Weights of a small image captioner.
Model: 5.87M parameters, 64-pixel images, encoder arch resnext, encoder norm groupnorm, encoder activation silu, encoder depths [4, 7, 7], encoder widths [128, 256, 512], decoder layers 7, decoder norm rmsnorm, decoder activation squared_relu.
Training: muon at rate 0.0027, 5700 steps, batches of 48.
Data: 101725 training examples, 2.7 epochs.
Rows from block 6 of the image encoder, named by matrix and row number. Rows with one number belong to one channel. Each number is 128 + 32 x the weight over its row's rms, rounded and kept within 0 to 255. All counts start at 0. Numbers have three digits each. After the name is the row's rms in percent of the matrix's.
# convs1: grouped (8 groups) 3x3 conv (encoder.blocks.6.convs.1.weight, 128x16x3x3), inputs within the group 0-7, a 3x3 kernel for each
# convs2: expand pointwise conv (encoder.blocks.6.convs.2.weight, 256x128x1x1, transposed), outputs 0-85
convs1.28 055:105144115114135138142122131184255255114047008077039063125128118100137117116145125122133139126123126134134131098120099124139139133131153124104130141137128123117135137114121105144173146129106086126133126131133120133106
convs1.29 115:109116115133126128113123126255132255184000164255124097142134125136121140128128126112114122129125134125129118116122113131126118121138133112122128133118131131128121119169127124113126112137119130121106120122134120125135
convs1.30 151:118124130117129131132129123255213090199064064133072228121133138152126138137114130118126128125123127126130129115119126120139129127117117116128122118124120127139126123133134129124132143145127113125128134125129121113122
convs1.31 060:129145160101122130135133130179015092134255235037000035070148115138140124120117149143146126111120131126148125122117139138133105118156125155124124116122145130102117118119127089175111122157186124116169123115120125135143
convs1.32 106:169143201206125062161127093106134134135127136136155124071100093102107078102141127102131125128136143105114127130121148133115114123127121073095025030168160161030000153141162155155071103174091093108108146109149162125119
convs1.33 098:085096150105157105155149088129126131142122129119139122116138147006167150120134108125113125140123129123115114138124146126126126130114126065061186000132246023089128130100110110148096109122102151139127124120129143122141
convs1.34 087:105136180089188097147106093113142127129125123127137126128150042050185137118050141102120159134085129134138150141114147118118124124109125197067154062122077110035062101159111112177132116110101090149118124126148124142108
convs1.35 110:159255149127052209125124131130119125119133129143121134131191106098177104105055105110116154128146098111103136118156135119130137125125119116100096000196077162171000157191142123086164115094140132130159114145121149120112
convs1.36 098:058102152187122121143134100121131135113137119156144117102075097171159070110090123131134102157133113140117126137137140139114139114131106099027008084236002213235087138145121135125152153154114156122109125134137138156109
convs1.37 087:108066131179177107201155151139138125116121129119135139018048125166202120156129044098151123104133123180131125141124138114136120149120135008075043015193178085061132112137118160126120146141156131137133096123103119106179
convs1.38 081:035127111099139097118219120123114142106148139133130120000102214153060143075065112113096141140132126109113138127123133149131123120133117055056160129068164193063094060139076113116152145172091129124122114135137114142130
convs1.39 136:119091141095115164117068139140120132126120133120131113027175124000234080089176128113131123119122127128129135125124131115121136126123128096181159048255020075152112106131138084093141128110125149115129130120127123140134
convs1.40 127:155109121170148108136126156137119124131133122113132137107157201126105182075017074123140137138125129110127133134135137118134127127123128095255194077127221031000018139109128166118132137124143122148138141137103129150126
convs1.41 108:128094136101150127120157137125124134140135124125129119060137115000082163239131212146121145154121128110135114115137122123134128133127140002236104012097235198088220107132125120155143140140135129116147128130144128102131
convs1.42 113:170132071166180096129123117128143121129124128120119122151155100069125183055069119127130135120150130108156132116130131134123117129131134182249183039058230000000138130127121122149111129144144133132140109127140109115138
convs1.43 098:069092139129079187114097175137124120130145132137134123025146255039182189057078085121134121134100142121131153125122150137132115131115112020152186052070225144106007123119104130167141117110129128128101152131130128134125
convs1.44 096:138109043178150127149103195120111118114131130116125142151028196117000083153142210131139101108133141128121120135111119139134119146143129168092255165000121134188210153099107112129120140120129134134116154118107138117127
convs1.45 099:113111189149127114123153083118101134133149122115137125141004132055242065157046124151110160118123116149118096125123135132133107128115134138019094030255142032077095138100132097139113108135129138129095140129106125151131
convs1.46 105:211162100065180130201100192113134125115131139144130119255126143076040142107053121156135105147115108122134138143148130121137126132120110133199141109077144089039029161141143138106123124104132134137117135138105150142120
convs1.47 116:115154106126159181124129144122130136135127144103119128160255120124032104172134076140138108150128109127132102114133119121139143138125112255232233153050057026073036141122110118130159119114134127129121126123127124126125
convs1.48 095:121189200126152078142066067107125132137161134125115149114120132122099108119179147137124188153132115078127168122134109131131168172192171123129160142165150140114122129149141091140154119137124119131179129125131133125117
convs1.49 075:076141141089100196255125161136132118112139114124137122109144120144130094119088125114095171147098126156135100151100140150123125084101170135113117109144130115146133116152090129104133126142125116085121139122122160124130
convs1.50 102:096108100114108121134132100129127133130131126129133122124121144148151116127119129105104133160174142140150175140105127152131140160122162112114145136127142127134128117112141128140112129146130130121128141121140151134121
convs1.51 104:117112097140140135132154161134121144127125128128118123128155147111129139109130112119105146112163109138123167129118097157167099123126118123118128141128129134121131117101130129131129130103127120139128123126138114126112
convs1.52 145:098132120110127137129139135128128123124131122127117121139127132127133129108131130141121132145139131115149128154121135107109132126137125132127125124119119135125132132134125134117133127137136141135131141128130139117140
convs1.53 086:168049084130179198135123099123158131092155124128142117100118144117138140115124129099102132162162137133135126145119119111132135096097187125143128116142118124128116134153144151130132095127101118117156147146120130106128
convs1.54 107:152112172174153130119108137109115138141131126115136123126124120120134143123123156163120135117110116114147136104137127100121145131121116134117127134118094129130129122134127117128146149127130115129142129123133112137131
convs1.55 101:144110109157079087189154132136135125130116140125127125138140130136132119117127136154136051160120129172158106107095145151120077167149131127122138118105139145135114138130136129117115133104124128139144124133136106121100
convs1.56 092:078110084133119117131082132131123105133112126130126132136137108132111119125129116110118120162125116119116089148161123098115130116159116143117127131112136121140139130120138126119131114119134120094124143133107123146131
convs1.57 068:141057119156117131137162152120148113140143114126126139138165155138092118105150102150106147120104157121135140142128088144166110094099156127073092152129132135101159096160102146133105121120085155133141126105130132138131
convs1.58 092:119144118152121115145117079121134139131141141125131107149115147117133111124150120102173131109139132127159079102092145125093144170134224122141121137122168126103136123129109150133132131122148142140119143125165117134127
convs1.59 075:156145112135165079063150138141111132145101116125150109097104130138122123163148108103113107136155198114152122136129135127120114139100147123127129110132139115119104121117175112141126156105121109119138147126130142142127
convs1.60 115:129112101110136143092220145104134122147142133127137129115149116122125119134101105120133115107127167079112145124163132087096129129129203125121136152143136126140151140113124130135130127147124125126131144121129134137126
convs1.61 131:135117141122128122121084116134133130123119120135139127121128121127127130132139130135119137127117109143139113118092121137153150172112103139132126125120119128135122131137125121117123132125124138135126114108136122138134
convs1.62 115:144129150124133152114144142125125124141128123125141124150127136120116120125127134135131118102109135133103162141136130118120116194153150125133140138125126118146132143137135149136116134130146127135135129138122109109119
convs1.63 112:160152092114183142123123124117127134110137140115137121146141131117124116118114124132144151071113106130171148140145150116114104112143125113118119125131150129131128134136113120128116127152122119125145107141149119129139
convs1.64 104:103070111174166100113139115114095115190145068146149131119105136103137153119107139000225137002127095108211132145144200113098204116108183132124129141125102145143118108126126135145149152159108144088128141145082087119086
convs1.65 109:193125102139080130174136138150123057117067114140147163126138162105139129089121124125000117036240112077064052129073156079089092084152203127135118120123119131124141085115150138123118145108105179140141116097142118149099
convs1.66 094:058121112089131117167125158089115105142126187123144109169121148120093087112099118212057059121151089028118111060037140051137214093070158109112113121128141145135139104168146100112091130125118103113090136135197124123159
convs1.67 088:177166167137116094129119107166161119138142103110119141152136119115131123123104128149162108153079138168123102255121202149000175201184076138135136130117107138149121116117110141139148152153118144131151147127105097110162
convs1.68 154:130111121131129132114139131148136125104136149122131141125135128123125117138139121105153031070255000067222082164110148174066106204123194141129126133121131135122131135135122129110130133116115142137113142152139126144147
convs1.69 099:112176167135107073173105054127117163137102124132104083157119123142133107112145114128223063048048083076134096072115100105130153077026046111127152141127128138138131109123104168109111144125156092131104098089091105107101
convs1.70 091:089110129130176134061135096160131101090162111089111104139163109123118140136138159093042142097119061122023106149169147112107061107042109124119145129134106130113127137115172134120153114155157172109132059162134037149055
convs1.71 116:162159123134123135136100127135163142128112121113155136136116135128127133128147149207196104138117110135169113231100184255145011067143178126127136125134135131125136113137143136126124125117126129178159097109139127181129
convs1.72 137:192141132137163161106121106157126147165155114111104130131115128133122122129131127123063223216126082096068050209021175235044067013179094134128148134131151127128138125126135131134133144121120134128148126178119090107105
convs1.73 110:106175094104177082115144132124147119120137073116119125142119135145118147125133132172158237128049130132142070255049255057101169014087162138121124112132125120129123106126125153099134134133135168158119138149097110138143
convs1.74 114:107199142168176100135173099137125127119126124149146135147124136116115142121126133123107140132104050234040255179175084154019042102126157112142114139139110137158117115146128126114124134105116118164158113214124130126115
convs1.75 089:146164154163134067142177134179157110121100107143094175107128135115134101161137121089085074099091107091088053252100026087120123153036161121162110148154121125135127105088131109116152115144170116117129133100160165082129
convs1.76 122:129118096167140119102105111139128127125133100102132144128142129135125136140129124009130063136233218079126078226166095098013231121227168121132125129141134109113128117142143132139118138156133100137100086159099091102158
convs1.77 099:094123116117144118091091134078152121112132117135126139142130124119123122138139140046062105170090099114074072175172014076000212116255033121120101124140129118115120094127126134107127122150131143088162121123097082091148
convs1.78 106:115104163106114108083088137131112124100140118116103131143141134129123124120136119033079166045025189206194000199165131014074173087098154119113124129155133132130129134119091148101143125152140045072152130126100152102110
convs1.79 124:122156145129133177140161160165155165157125107179107145109122098119151103127135130074169119214061087104144080205149013177207000215048182141143144131131131128109140117108124143101112127124124118143106161143138134146144
convs1.80 094:153143135097097134160155176109132112127124122144121122137128149132128128137122121144120150117139133125119142146142156128121127141129124141132125130125163111087137128076012092127081128000004086114080108141150081076122
convs1.81 124:126122138107130125145145162146132111128139123114123104121130124132119141134130139121124141120139116124117132133117139120128124126134124147124116131150096107111124111220062149187140000061093131099135108113100129132069
convs1.82 096:136143132114109128118124115119110139118141117109129089149142143138122129140127150134114105133138123121135098132135127145126125134140138080106122107117119148125105065026048102255070082163027147105129142148169054087130
convs1.83 095:139134138121147148116119124166137151130137128086163129113118112119127124117127117128120151130145123097116107114129117132117118114118114144126133126144114118138148207188181214158187000124068184198113175044113151136171
convs1.84 126:117115114134119140129130125099141140142125106136118105125127119134126135124131128127149109107114135145140137123136128128121136122129116135119136127140124128108113185082255246018105145147048137104192180076091157161170
convs1.85 086:168134148096117086129146156122111159106135129091111134129143126124129142120125118139149110121130118121129130141139133148125135139106133117136122139136122135108137030036096109103135053106078073098106121098061164102071
convs1.86 095:135127123149120127142118128107145112116121135123125106132129134158123132132133130122131133132109127140153104140136129125121123146143139135134158085112142128132130029191196000170197023112061123108063080124069137099141
convs1.87 097:122128150118094142140087086148150079108113135086115143152131131140111128141141109118143127114139124103120109159123151127132121141116134097114144130137123099120173024107099000110126000004218051130130094064104161121124
convs1.88 100:139147122144145124125138129159135158125113150115145108121128112129119128135134130142133131132134118135111146129114131116131125131140124151126158146120115099121117142170126132120113185103105069113145025250103086155036
convs1.89 131:124126102124107127143117129137122110143143097137112101124123130137124131130129135129113104109136119138132114137128124126140119136126134138129107123119112123145123171143000018231024095185090110181207150154129110071055
convs1.90 098:142130121121115113099120137139108141092137130107152123154132129129125119136124139114138125094136124129154125144126137130141123125139116086151145100123133132133085060142158043171105075207188096103082105201195045127126
convs1.91 096:117122134107108128127103120094135114110153098082119111135138130133123124139106140132119129127124119119149111127121148131127113133151128139141122109131147133167098182073098165133000031116025100100145173078164032096087
convs1.92 113:140142133101122116158145129077134150141097149139139150137135131129116118133128120136134125123107123127142153139131129128116120139118122137129130142134132087124140044149071119114220038096202032135095102218220024120121
convs1.93 103:097140149123136116136141134137130151136131102104138162124134139116118139134116126115108121113145134097157119129126117124113119126129134142101097131140121142148131255122048107166072033235085140180107166078181176043074
convs1.94 086:136094133126144136108115115129115144139136105132118081117118137125126137127128131155144110162118105115137094113124135140096124113122124139157130146136122125143110124209160238146106128224000175161172117048167184158214
convs1.95 102:138124117106136136130108128142128156082087127138127137124135135142145118125133114152132140125086142131134143127134112137139124135122117121112095109086173137148139131066125036088153080108184077128117195114105104082048
convs1.96 100:129093109165124171138169129133125119129120141118132129108139099141128160135118149120155129134139129128111120142141111136105147090135135138115133125133134101170069125128110150135144117125118162151150109072114152181082
convs1.97 115:155166154122106109124116091136126139128133122117121121132119140112123116121135140123135118141154135116131112125124153142125113123122106124133117136121168149104119134140120125130123130136138115156170112088115113187107
convs1.98 088:121129187083138101152153039122140144124134106123131120139147133169105138145146120127102128125136155122160118146156112127149119143135136120105107107166153119108141140133128149119142162120147180229154099024243133123107
convs1.99 080:139089115057128115164110163132136127124128142136120126110133148099120134144124083164161151115151132133121129161151137131104140138116104134095152136150121090130137162134107130134178100123103106067051190073179100137082
convs1.100 125:127150137128148117113090092137129132127126135129115133135129125128115122120116122153139143131109129135105150139124145117129128139114133116125145103112130135149130143136137131116128127129134126118111112136050106169089
convs1.101 093:122097109125101138150094136130129122136120122127125134141132123144135081103150120118123154116125136108131121140140108133127124134119132105151121099105158153097148165139101105135099147149106124136037076129207069135216
convs1.102 079:135160122153117095163127131129125127136123135122119127141120079156136173103121135147134112173127152141124101125099130157108108123124161135158156103130094128128099147098126185148128130115125165123053084043171106171165
convs1.103 090:055105128107130124113167114131135143125119120122139133131127127128134078124112142150161136134106132120132119164165139106125141133119123127104118122152179104115123134153172153102090122106095080063046079189134200107117
convs1.104 096:141131104135112120111138160141119123119133122120131151089114177089129128164128129132120138127125134130144141166133128138120129109113152179126084182157073078120126107144132118113119125130133084139184112105142143155053
convs1.105 105:094125140083153149189131100129129133128129121127124125132135141133130113127125136151173136128146127091110116136159109136132119117128121114095115097125159152143103143131106143128134100126121144144071177121116187142165
convs1.106 103:107101128101102119091142110134117131133125127129126131164150119097136104143137128117108109126141155154144151127121110124126128161136141128126143183110160109070129136153095136104108129133128113179252139120116138139111
convs1.107 091:137138142130107157120118118118130122130127127151132137129114117128122133146130121120141163116142146084119156136114118149140169132141128122131119153132123124096115139113128150145122138136125117131056101153084131117117
convs1.108 080:114136155139051138165103103137131140129123131114128124159153151120085128108137092101150135136131147145137149101169152125154140114144127105116089143162140140101139095137131113128107154125125170152108041093112084117104
convs2.28 069:111140124083144176154144124136141121210154138074150144141129136128156137117138142099153136125154139128144189132126145141088162124091173110110130079189135153128112141114147073138120099133066131141152126079139106126090129156070101123136159105163000115148129115
convs2.29 113:141110165149122080166115130112119127115121122042102164107129095124130109236117106167126115143158112127106211130144194155168124086025042136081122094089110150108143114143111186116119117110076109157114174017132096131152118092094102134109111132114129112118159240
convs2.30 107:085099179165131111161110117109110129092087138201103137105122120115143106159108133214106090119058117113125146097124196092127175068013108103129115132110120094115172115128122116102141068114186112124118191096130119131160121111176051136136115241118137122094105184
convs2.31 070:062139104197131135127121145137142130172087130156147150141126165130153151110140158057099160088155117146123103070105082140058101148131100108119139103117133106136121131115125111133120138139161131114128198135128162108188128156129036132090133047132062137158061124
convs2.32 122:174123203108157167145128121129127127102178128114121092126120109111119098117117171095127108149135108136104104109129141182160103149180098148104120119123097114107162137051173206135066186125114126119126131116158118108073133163122114114133130196121186047113113134
convs2.33 094:145108141093127118100129116123121140113147128127130156123112102090128156138121111135118121145043115109107128131132172129124084083232086123155122150158115089115151100205155106121121094113087112117113120185119133150172110106052141120124110116115157157070113113
convs2.34 094:175129187094138122117144104133123118147140087120119129126143149121122138109124139091147108104151143157122198159148137105113157017161111120102129079172135119128124115197167177134105120126120126102131040137122134132081131149112037129152136139131121135133098190
convs2.35 101:111145096140123116100142128130133130160115139067135048132130123137116135105141095043123148070082121128124107185109196174201095143094142111112129130096105168134119136073128190124119181134158129123126065193127122083144128105146091121126131164136100133136115170
convs2.36 105:164110102185121172137127117122123115156065104149122150127120129135190103133119151071127124053072132120097090121089161172115136167153255126171113126141096143108130093012108160127119131117171112129107109135122123063140102128104138092114110158103143136201230116
convs2.37 098:158141132148119174125119117126124122174212111127129120123136103152058143110127100097140127132101118120122165061163085145148183135175103162181131141150128182129119123127161187118109185126205137117126075143124131096119138135159114138095128182144124205147058097
convs2.38 089:140127108104150102045125127129122139170039162200142133127118135156128116111137133144141116183088145119136116071097097108138085139134138092109137130087005184151223136163134070119114164133128126170116133168131078186077107153096133126150115079133157160097131138
convs2.39 120:164154148096110120131132127128127127127121123078131093127130118124022133153130121087132136052147117126139111149117108064146104193157136105102125121116095116125127128097122113125128082126152130126129121156122116056255121125120082130137130158129134229130085042
convs2.40 121:020117153123131154090124111120115119130061141132116095121118099133181119038128111130125111166108136124133104137127098117123089107234218138146115168087096112126206121128111237118131119125188119139115082148118129076068120114144110119139109136096075153073129111
convs2.41 113:154105136041135121099109139115116126192124114158117055114126110133099118123116129174117102162086122115133093190110083063072120130204149117203117125106104130120108106152097083124123152126146122133119086138126103207133128110140115119113120119129110110113053108
convs2.42 099:120124158168131163083115121125129133125090144117122132123123123130103122064124109228118134158086114136140051234167077078165121061214145115110140187201086166132186143127118147132149104134144139126125097132126093167182108124107096124113123102123073192107106193
convs2.43 101:140124113113119246128126117130135134090112123208124107131138148130138117166116139107158132255158123117115096134137100102137090149184125144160107100184104130113184114061095105118131145116063116141128111151139125146147141131105217139117131127132117132147104153
convs2.44 099:187131120098161123171118131132124118195158149172136155126139132131166113082124125255138118163157145133143126112101093188094141120152149127159147098070114137142124158141122043158126134134158140148121004200120109157111120115123179112133124095128054109092109176
convs2.45 112:148140152124131091066117121129127119113143109085120125127130126135124132121127138078126109150040158130130122203090127123219242083179064096151133125204121097136134143160124148136144137131123125130126075143125128120072143138142113139151123086126153109145115165
convs2.46 104:080117101123117144133125125126124127168172095128119105124116108151181102020137107165130088114134152127095121161094158100157190148181081106126113194135125141124050135141068169110132116108105105144139067177129122120086135119188161126129141156130166152130143143
convs2.47 104:183120110133131167135129137121117125094125125159108193110138126104088123052124098173126120146200135129118123160082083209109140122080146167035133098113125133128091131101103154138130120127114122139120091174118124066120124133111130130128117136127111180117147166
convs2.48 116:114123088063137141116129114133141127110124136175144079138124144116053137124126157157135158116070124110126117116108139147114178113171175139129136124125136148136093145102134053180069089146116141159142074060145135133112116147051170119145148133137114029141118147
convs2.49 096:155131121121124143121121118117124110095131109142112155118127097119147135161111136139127124150142116126157200115154088088165090091133193094089129046034040111134132117122101157133171151123227115140118115153119107049085135124139126116103115085118094156143113147
convs2.50 107:067118140157137217074130150126119115150211158105122147128126111132108129170127118137114123183104147126135197173159152204073134125161255122095125118090147091133158127142126117131112202130133129137117169123128104190000124141145136106116112114117124122091106115
convs2.51 097:139127153165129222162126154128129116116150118144123166124128117116192141119121118146126137155098097119139143131125147194156122097137109109130133151121127116126139145154112128145131099136165140125125115147126128157255134130161150138133128101122144204123166202
convs2.52 135:165117145145127125105122120123121121124186136110120118121125110127075125169122112096125112108255124129106179105101107101124107255190060128191111140071184131115138112195151105119124129113145111130116186186125118229153114127181105123122121088119109139140218153
convs2.53 107:166127163085130083161128098125116113123117132137133140129116138103111104077122126191135129138072109131134138140162092152159135151178119122162132087132169076116100126123131113140110095129140124105126120141129109171074133127140114111122124145120177217127133061
convs2.54 108:156132175219113145111119126120113119064179094165119180117126109118171137086127121037116142123142125133138075098097152148057108161120156093143123194098187140143114152126149229115147100125165127146129085108118140154123127115144149124123121099132130166113116125
convs2.55 090:234133157155129078186130138128126114071151139090133158131133138094149147140139141118126145134144136137120103143097159139157112040198148154107125178207092170129096140143080119114148191118185114120125090121134125100132126143164062138129133179130122126210249089
convs2.56 102:131116137090117155110133114125133143088147126154128189127126119137255114212126134152115126133140122126142231132139146106101130153147145132133115107122138083114082116214098129103124133111148110129124089078135125198222123115113125123115127102120151082083081191
convs2.57 081:164134133150130134075104116122125142170159085104106212113142107122164155118117128132115117175109102131083111095151132122197072104116103099146113099150150125130091129151079058101153099093158102141128120148114117183184096110135157152102122131128150154071116159
convs2.58 112:164106166093143182152121121128129136147223113080117108125131177123057116231127133159152123136072111128148180126130101112133159113187095112176133102165148111115121124192110114118124211128166129112119152110125145167139128121149140111139116126109154067140162111
convs2.59 094:114118055060142136154119130124121113102158096208135117127124131097120142192114105196130125176203099126114221080091133121189100178227151131115117175133188124115116119112097099104119137101136107115127106127126102185072134141097190121132133103124217132148198165
convs2.60 114:108140104136128142175128115132130125118123113154134089128134136155117126110134112154135121152162137126125056153116131124127108140182152137130153138063168176133141137154255090139115127145163147109133162108125145129151130128127111131147135091135130137029233139
convs2.61 125:115120138203124152145133124127126118161171113108129049128124109123147120150132129109127131146148137124118129121161234108057100121251187137085120162144090106124143120185118066122124106115229114152123100122131130130033121117160099106116122128123103111211243157
convs2.62 117:127121142118139120166132129125125124230192122159121130120131118141117135035127104139123123117177121122127116117125102040097136137068157126176119142107072124128124134073116090126133077121221123140124100136128123163086119116208078119125128081125062140122198112
convs2.63 109:153112144180135108255113110126128124111152153114126131127129128121255121140118110063127110063135129127117150156119163108088112104127054116152124074158109140117130107151135098125117141125093129108121227181122120130138128141151038128117123106125137221221232121
convs2.64 102:140116111184143089125119139124125098180091132164120219117132135115207116027127113165124112161119134116117124113100110140078119083177197118124109117072097105121121110099100121123143152120138113135117118104126136053225129126151126131132115123120065129161165145
convs2.65 099:133129155107110075095127134129125142128117099129129125125130097135132126174132149158115127191088148132118180144134145115108186144172162125135141156130088099140118116044148171125145209129069128129128134081127131129001128131125113133145124159129100183131134162
convs2.66 099:188123124156130141097124128126123138095114105140130094128126119149109142077128106110158100119158164119150109154108182255061183085152093129145121049099112154129103126163140189139126061118143114130119129079127124087078113105112185126139123104128156059102202242
convs2.67 095:172111095155149087148124135123122129085110118236122134122125099151080126131117147114128103238100119135111077178122118108161132104111189142196120146120088080115182125143114120113134111111126107145121164162116106080080121112125168115097117119109081153141107141
convs2.68 130:132121100074118133151123145124122142117155123144123189125123084142170120177122130161120128145108116126126117097114213080110208154119057138149123134093085136127149121123110165127119132123098123134127096218132114098251133115130135129121130149127141126153218141
convs2.69 103:184138113166102107083125145125115129117114092039113168116136110115155126145121145170118115137217139124125104116154136226125133133110208109094127131122148128129166130171108161114134160123123129126123162089119106120123132113165058125123116049120181184071093166
convs2.70 094:195142177169091089164137134131133111136112122095125240129128132106078147140128137142120133116100143132148096060167136109125124135123230084205135090102144104129077143199132119132124103133193130143116132148119105138145108152159033113118118148119129046184140115
convs2.71 104:093103089091145133166118111123118124152148106210129196122119120125057120167116137086129116140078127125127140099123077242212126174076223091120128097121148138126100122104118183124133167117131120147115167162134099128179119107204079142117111175115106161137096080
convs2.72 115:099128155105111089230122115126127137106056151220135134129117127131074113112126135143111128137102120128125177180132071148188152148104120110071118198114045136124132136099123180137103105127135126135124149194131120063099125130124067112117135157130120074181166133
convs2.73 100:161125121161121096119121147125125116088141126056118207125132123118118128152126107178109130171121141123133117127147067161157125126097147149146125134082089146123171105201127145112147074136070139105134095171134139081103141117166115146118133119127053195080080120
convs2.74 096:061129141117133098093116123122123115203192144152116131117132129133158124126126144151127116142115144124118188128104147125172136142153144115133135109148207150136125148121100091118141092138147133117131166238136136087046123161176107117130136165140122070085160101
convs2.75 092:151104124094137133158125127124122137087123127030129114131120130143187103092123158156139130158133119107121166050134214137134121147120139118114133157093170180122130120169108164133135061126114115148116072193139153099132138120160169138153121176118165046091155162
convs2.76 116:129114161066143056101117119122120136073132129158122118120127132139141136040116113069115121255023129131125192110121146030131160088187107107133132125164098156131197124071169195136129152133157130128123101098127142120167107138135093107129125143126163128142158104
convs2.77 105:129126093116122147168137164133128118129132149133135099131128122112107154106128159082114132177118139134130138072093152044144092095148108148043127255207063137127155145064097098132138150132241127125129120133116102150115136122157141141103119187117142124138129125
convs2.78 105:158121055194095128129111123121118134121084176112116113117139104118168114103135114126111118100056130132137185240140070052100134088153092142038123104147185120119143125181110143112106086121107117137126109100119145185106124097106093106120121099123107130106108066
convs2.79 120:120124091096136015099111129122125120123135136158123183120124110104091127164116112138126103105064134140129103125089091219230095110095120106082111134140114123125078130144137183148107164130175129120120140203123121056170121123122147115125124171120175071120126129
convs2.80 096:131139140134119143149127127138133128125024123084130107132133156117134154111121165065146121102123124121129103100095054102093076127148112146102123131102058133115159116176143107146103249125164131120124079163129146088167125124053144122115126079109105040118150099
convs2.81 100:163112196155122127123123138122131114099144099176125192122117136122117119132129107113106144121119134132135092102156230205140147118102212145083134111142161110114126132116134131136136098129083132105115086141116096097136103146142116093123110193110174120075131129
convs2.82 087:146128181143136064069144118137126147119073139144148134141119115144133118119141120084128137113095144136135087155096127128159088115194052155142143117118072098140174121163136172145130074127122120151123183196128134123117119099133174144129113130110166060212109147
convs2.83 096:107109159103124174154107122115115112151152093123119192114116109125169126169112094169111101171114126104106055088121142155137095156152168126074127147147149130111112101126115140114125082101122108162115206129125131112141125098176091127103116088123162156057083079
convs2.84 106:137120073135140145113115146124125123113115128118132234128121125118138140241129112184124118139117131112129154140173186143135111222066131138094122151134169119129201151149138147132117212129096120161127214153141132066135123141128115124122124050125123151099167090
convs2.85 089:175129155124141101094139101136133132152157100137135114131132152122115127135128134079138122068117133146117153076106111107155207130189085162071130104112140133138099131105173152136117197136151142129127072112144117117145130158064130102132132082108122076165154125
convs2.86 094:100131098053124109166147077129117137145177100117132067130121120134097130114119148100137116088091128128126043083103053148198160145219113152142134142129132100133061102120155117131144128131150134124122111103143063146101148109116086164118126125143063101156111076
convs2.87 092:109115124067131132151153115133133154109198101082145115138126142120218137098129149094144129116047113122132100132119114063137131177203100141081120138074075158115139125122142148140104197125148133130131063120133114122160135154169118125085127093109165066195178144
convs2.88 090:117126194112122113173117130122117103151185139138127061121117127139100129008118113147145142122122099112130136116127155177062106113186150105163105163172177120115110081061104191114115132113129111142119120141148120106027123132151089147123119091136058086154073093
convs2.89 100:092099202113138149133113138122125116131074123145106058113139109123119113092123091087122104090226134125119108126127160171102098121140047131133108095091162134121082109158138165119105116118154117139124122118112158135085122119210255088128126089120123034111088046
convs2.90 092:149130142113123121157133159125124124127215144128111046119136088155199151126126114199112127175042116134110127081131132142194112101217081087044108141108138113117115103120121148094161127102138094131129180210121131069113137103122126137154122172136138196159116098
convs2.91 110:169132151234115141139134116127130141152114101189126126126133145137061109128124107119132139153143116148122145135119139113115114142151140145131127078169160146133106114156115203123134162130092129118123227058130154099189130114133086139138127126118139131164132146
convs2.92 108:110126161205133074149123135122129119121086130161124097125120105131174113061116130194105131174100122125132042091125161104139182074236073144130106131102116114116138140184086106108132140118122112112122135214120127155098111126076108093106111077104117097113129184
convs2.93 090:171122179070111152117113137116118115144079093110115145112133089112165130092122180130113099171051145121127092126138039123173142050133078112153131109205121149131116099125147170122120073120148117147121206125134124206146131105221157129126122134130163150117171127
convs2.94 087:108137173131126186111121121123114140111059131118120127123122139127088133120119158148106140101137111127110134097127175173123095094126163114050097117136154095112104122084108165085145179102128099145120161181107118130111124130165117139121111104116219104105134135
convs2.95 106:114120178098143135188121129134137151061045115150126068130130152106111118070134145161127130161126125140144102228179162161139151124172123179085123142102093129125156133070158206156117121144147135131136137129141105053079157115116165151152128155123124046116136108
convs2.96 100:217113183179159130169124116128121119119130139075131124128122116118065127132127127148131098123131144126099110049137136088114173092136140123061124113065219124124140132125091180137108131127165126131110094130121098182004109114102035107126116095116166157120143096
convs2.97 117:179094153091131058098113115118111124169179120095116139114115108103109112149118119154124092122067126123131176129151150110175121050110087106174111123159075091118158103200125166108120130107199108133112065097126121164035118139219028093120117133108170196112150162
convs2.98 088:159119099132135129179124120123120129153101126176124204122120096119110131110112143064137115152104155127144128052129185167102122157149120147090126142171193133119110090142108241150119109134122124131131073168122099164181152117136123149150113018111192162156192181
convs2.99 102:167127076123150092176131132123124142197142126133124088122125132150045125086126146130115107090099136133131159144126108105140180166178113151120133134167074143134119175060101108117148075121172134117138185087136120132129131131158115156110137171162066152000088090
convs2.100 117:088119111115130167049121144125122131098078107068117070123129120128114118149125115070121108159175144124131185069151063138115096209255092141091115104128153098121218132188141091112152163119073115131129187104129147133096139139111131148144120163120171202191120108
convs2.101 097:178152169161116150146120146126121123092071138233125176124133121129148150164127145156124145122164125133117128148102053086163110077215211096110118130088223071142177130157184161120151151123161121146139140171148133107145144137113105150148136101140106117162131122
convs2.102 097:158116161098097126118121140129127121100112137177141122132118146098115131158134183098105126115098117134140059114151157205114081197170140120068139129082111149136202133130109188129120058140157136138133126138123120131137134098181113144090138136139093129144164113
convs2.103 091:199154121217164153243118144123128138142144136184127167121117139126133166224132150129146127169172099127136050119158115136134140155167211138139156157119129140142146158106126198147121117140151138160129093103134165057139121116149052138101126121136109110143220144
convs2.104 096:241129139182124184236118129136130151115081114178127176126137124100088136164135100057109158162174100129128115139117161135147104175187135150095121111175156099111161097075128171115114157132113118114127121191136181092111142135104075112149113082104170200186085137
convs2.105 105:131107154123111133200123123123125133087188130176116139118129113104126121100118108100112112127150131134110078138123091146090222072252166145055132151099113157117251118118086193106145145119092119119116180125125114131094119108163093138141117100112152172173162154
convs2.106 116:175135156067128101196138127133134155133158115146125156133139130130138113121143122132130124131139140121135095166171075123105108088133147096131129111255141118141080137163144179107158151116123109137127118133116109172142126123155125149142119110131133098084088170
convs2.107 100:204114143105127157240118129123115106121181113132118073118124120123168126115114112124120114160086112117114053135088016146092126053182129116090102142090074114111185136165139169107115133112135112105114088082115127100054115109153057115120104172088162143135116108
convs2.108 102:144148141075119093208134140128131138125178128145122111127128132111063130064140140198138131090168147118137140129148077088157183111109191112147119124243165172140060138096126181137162121112094109135130102095117130177146127122115121142096127174149095116063106218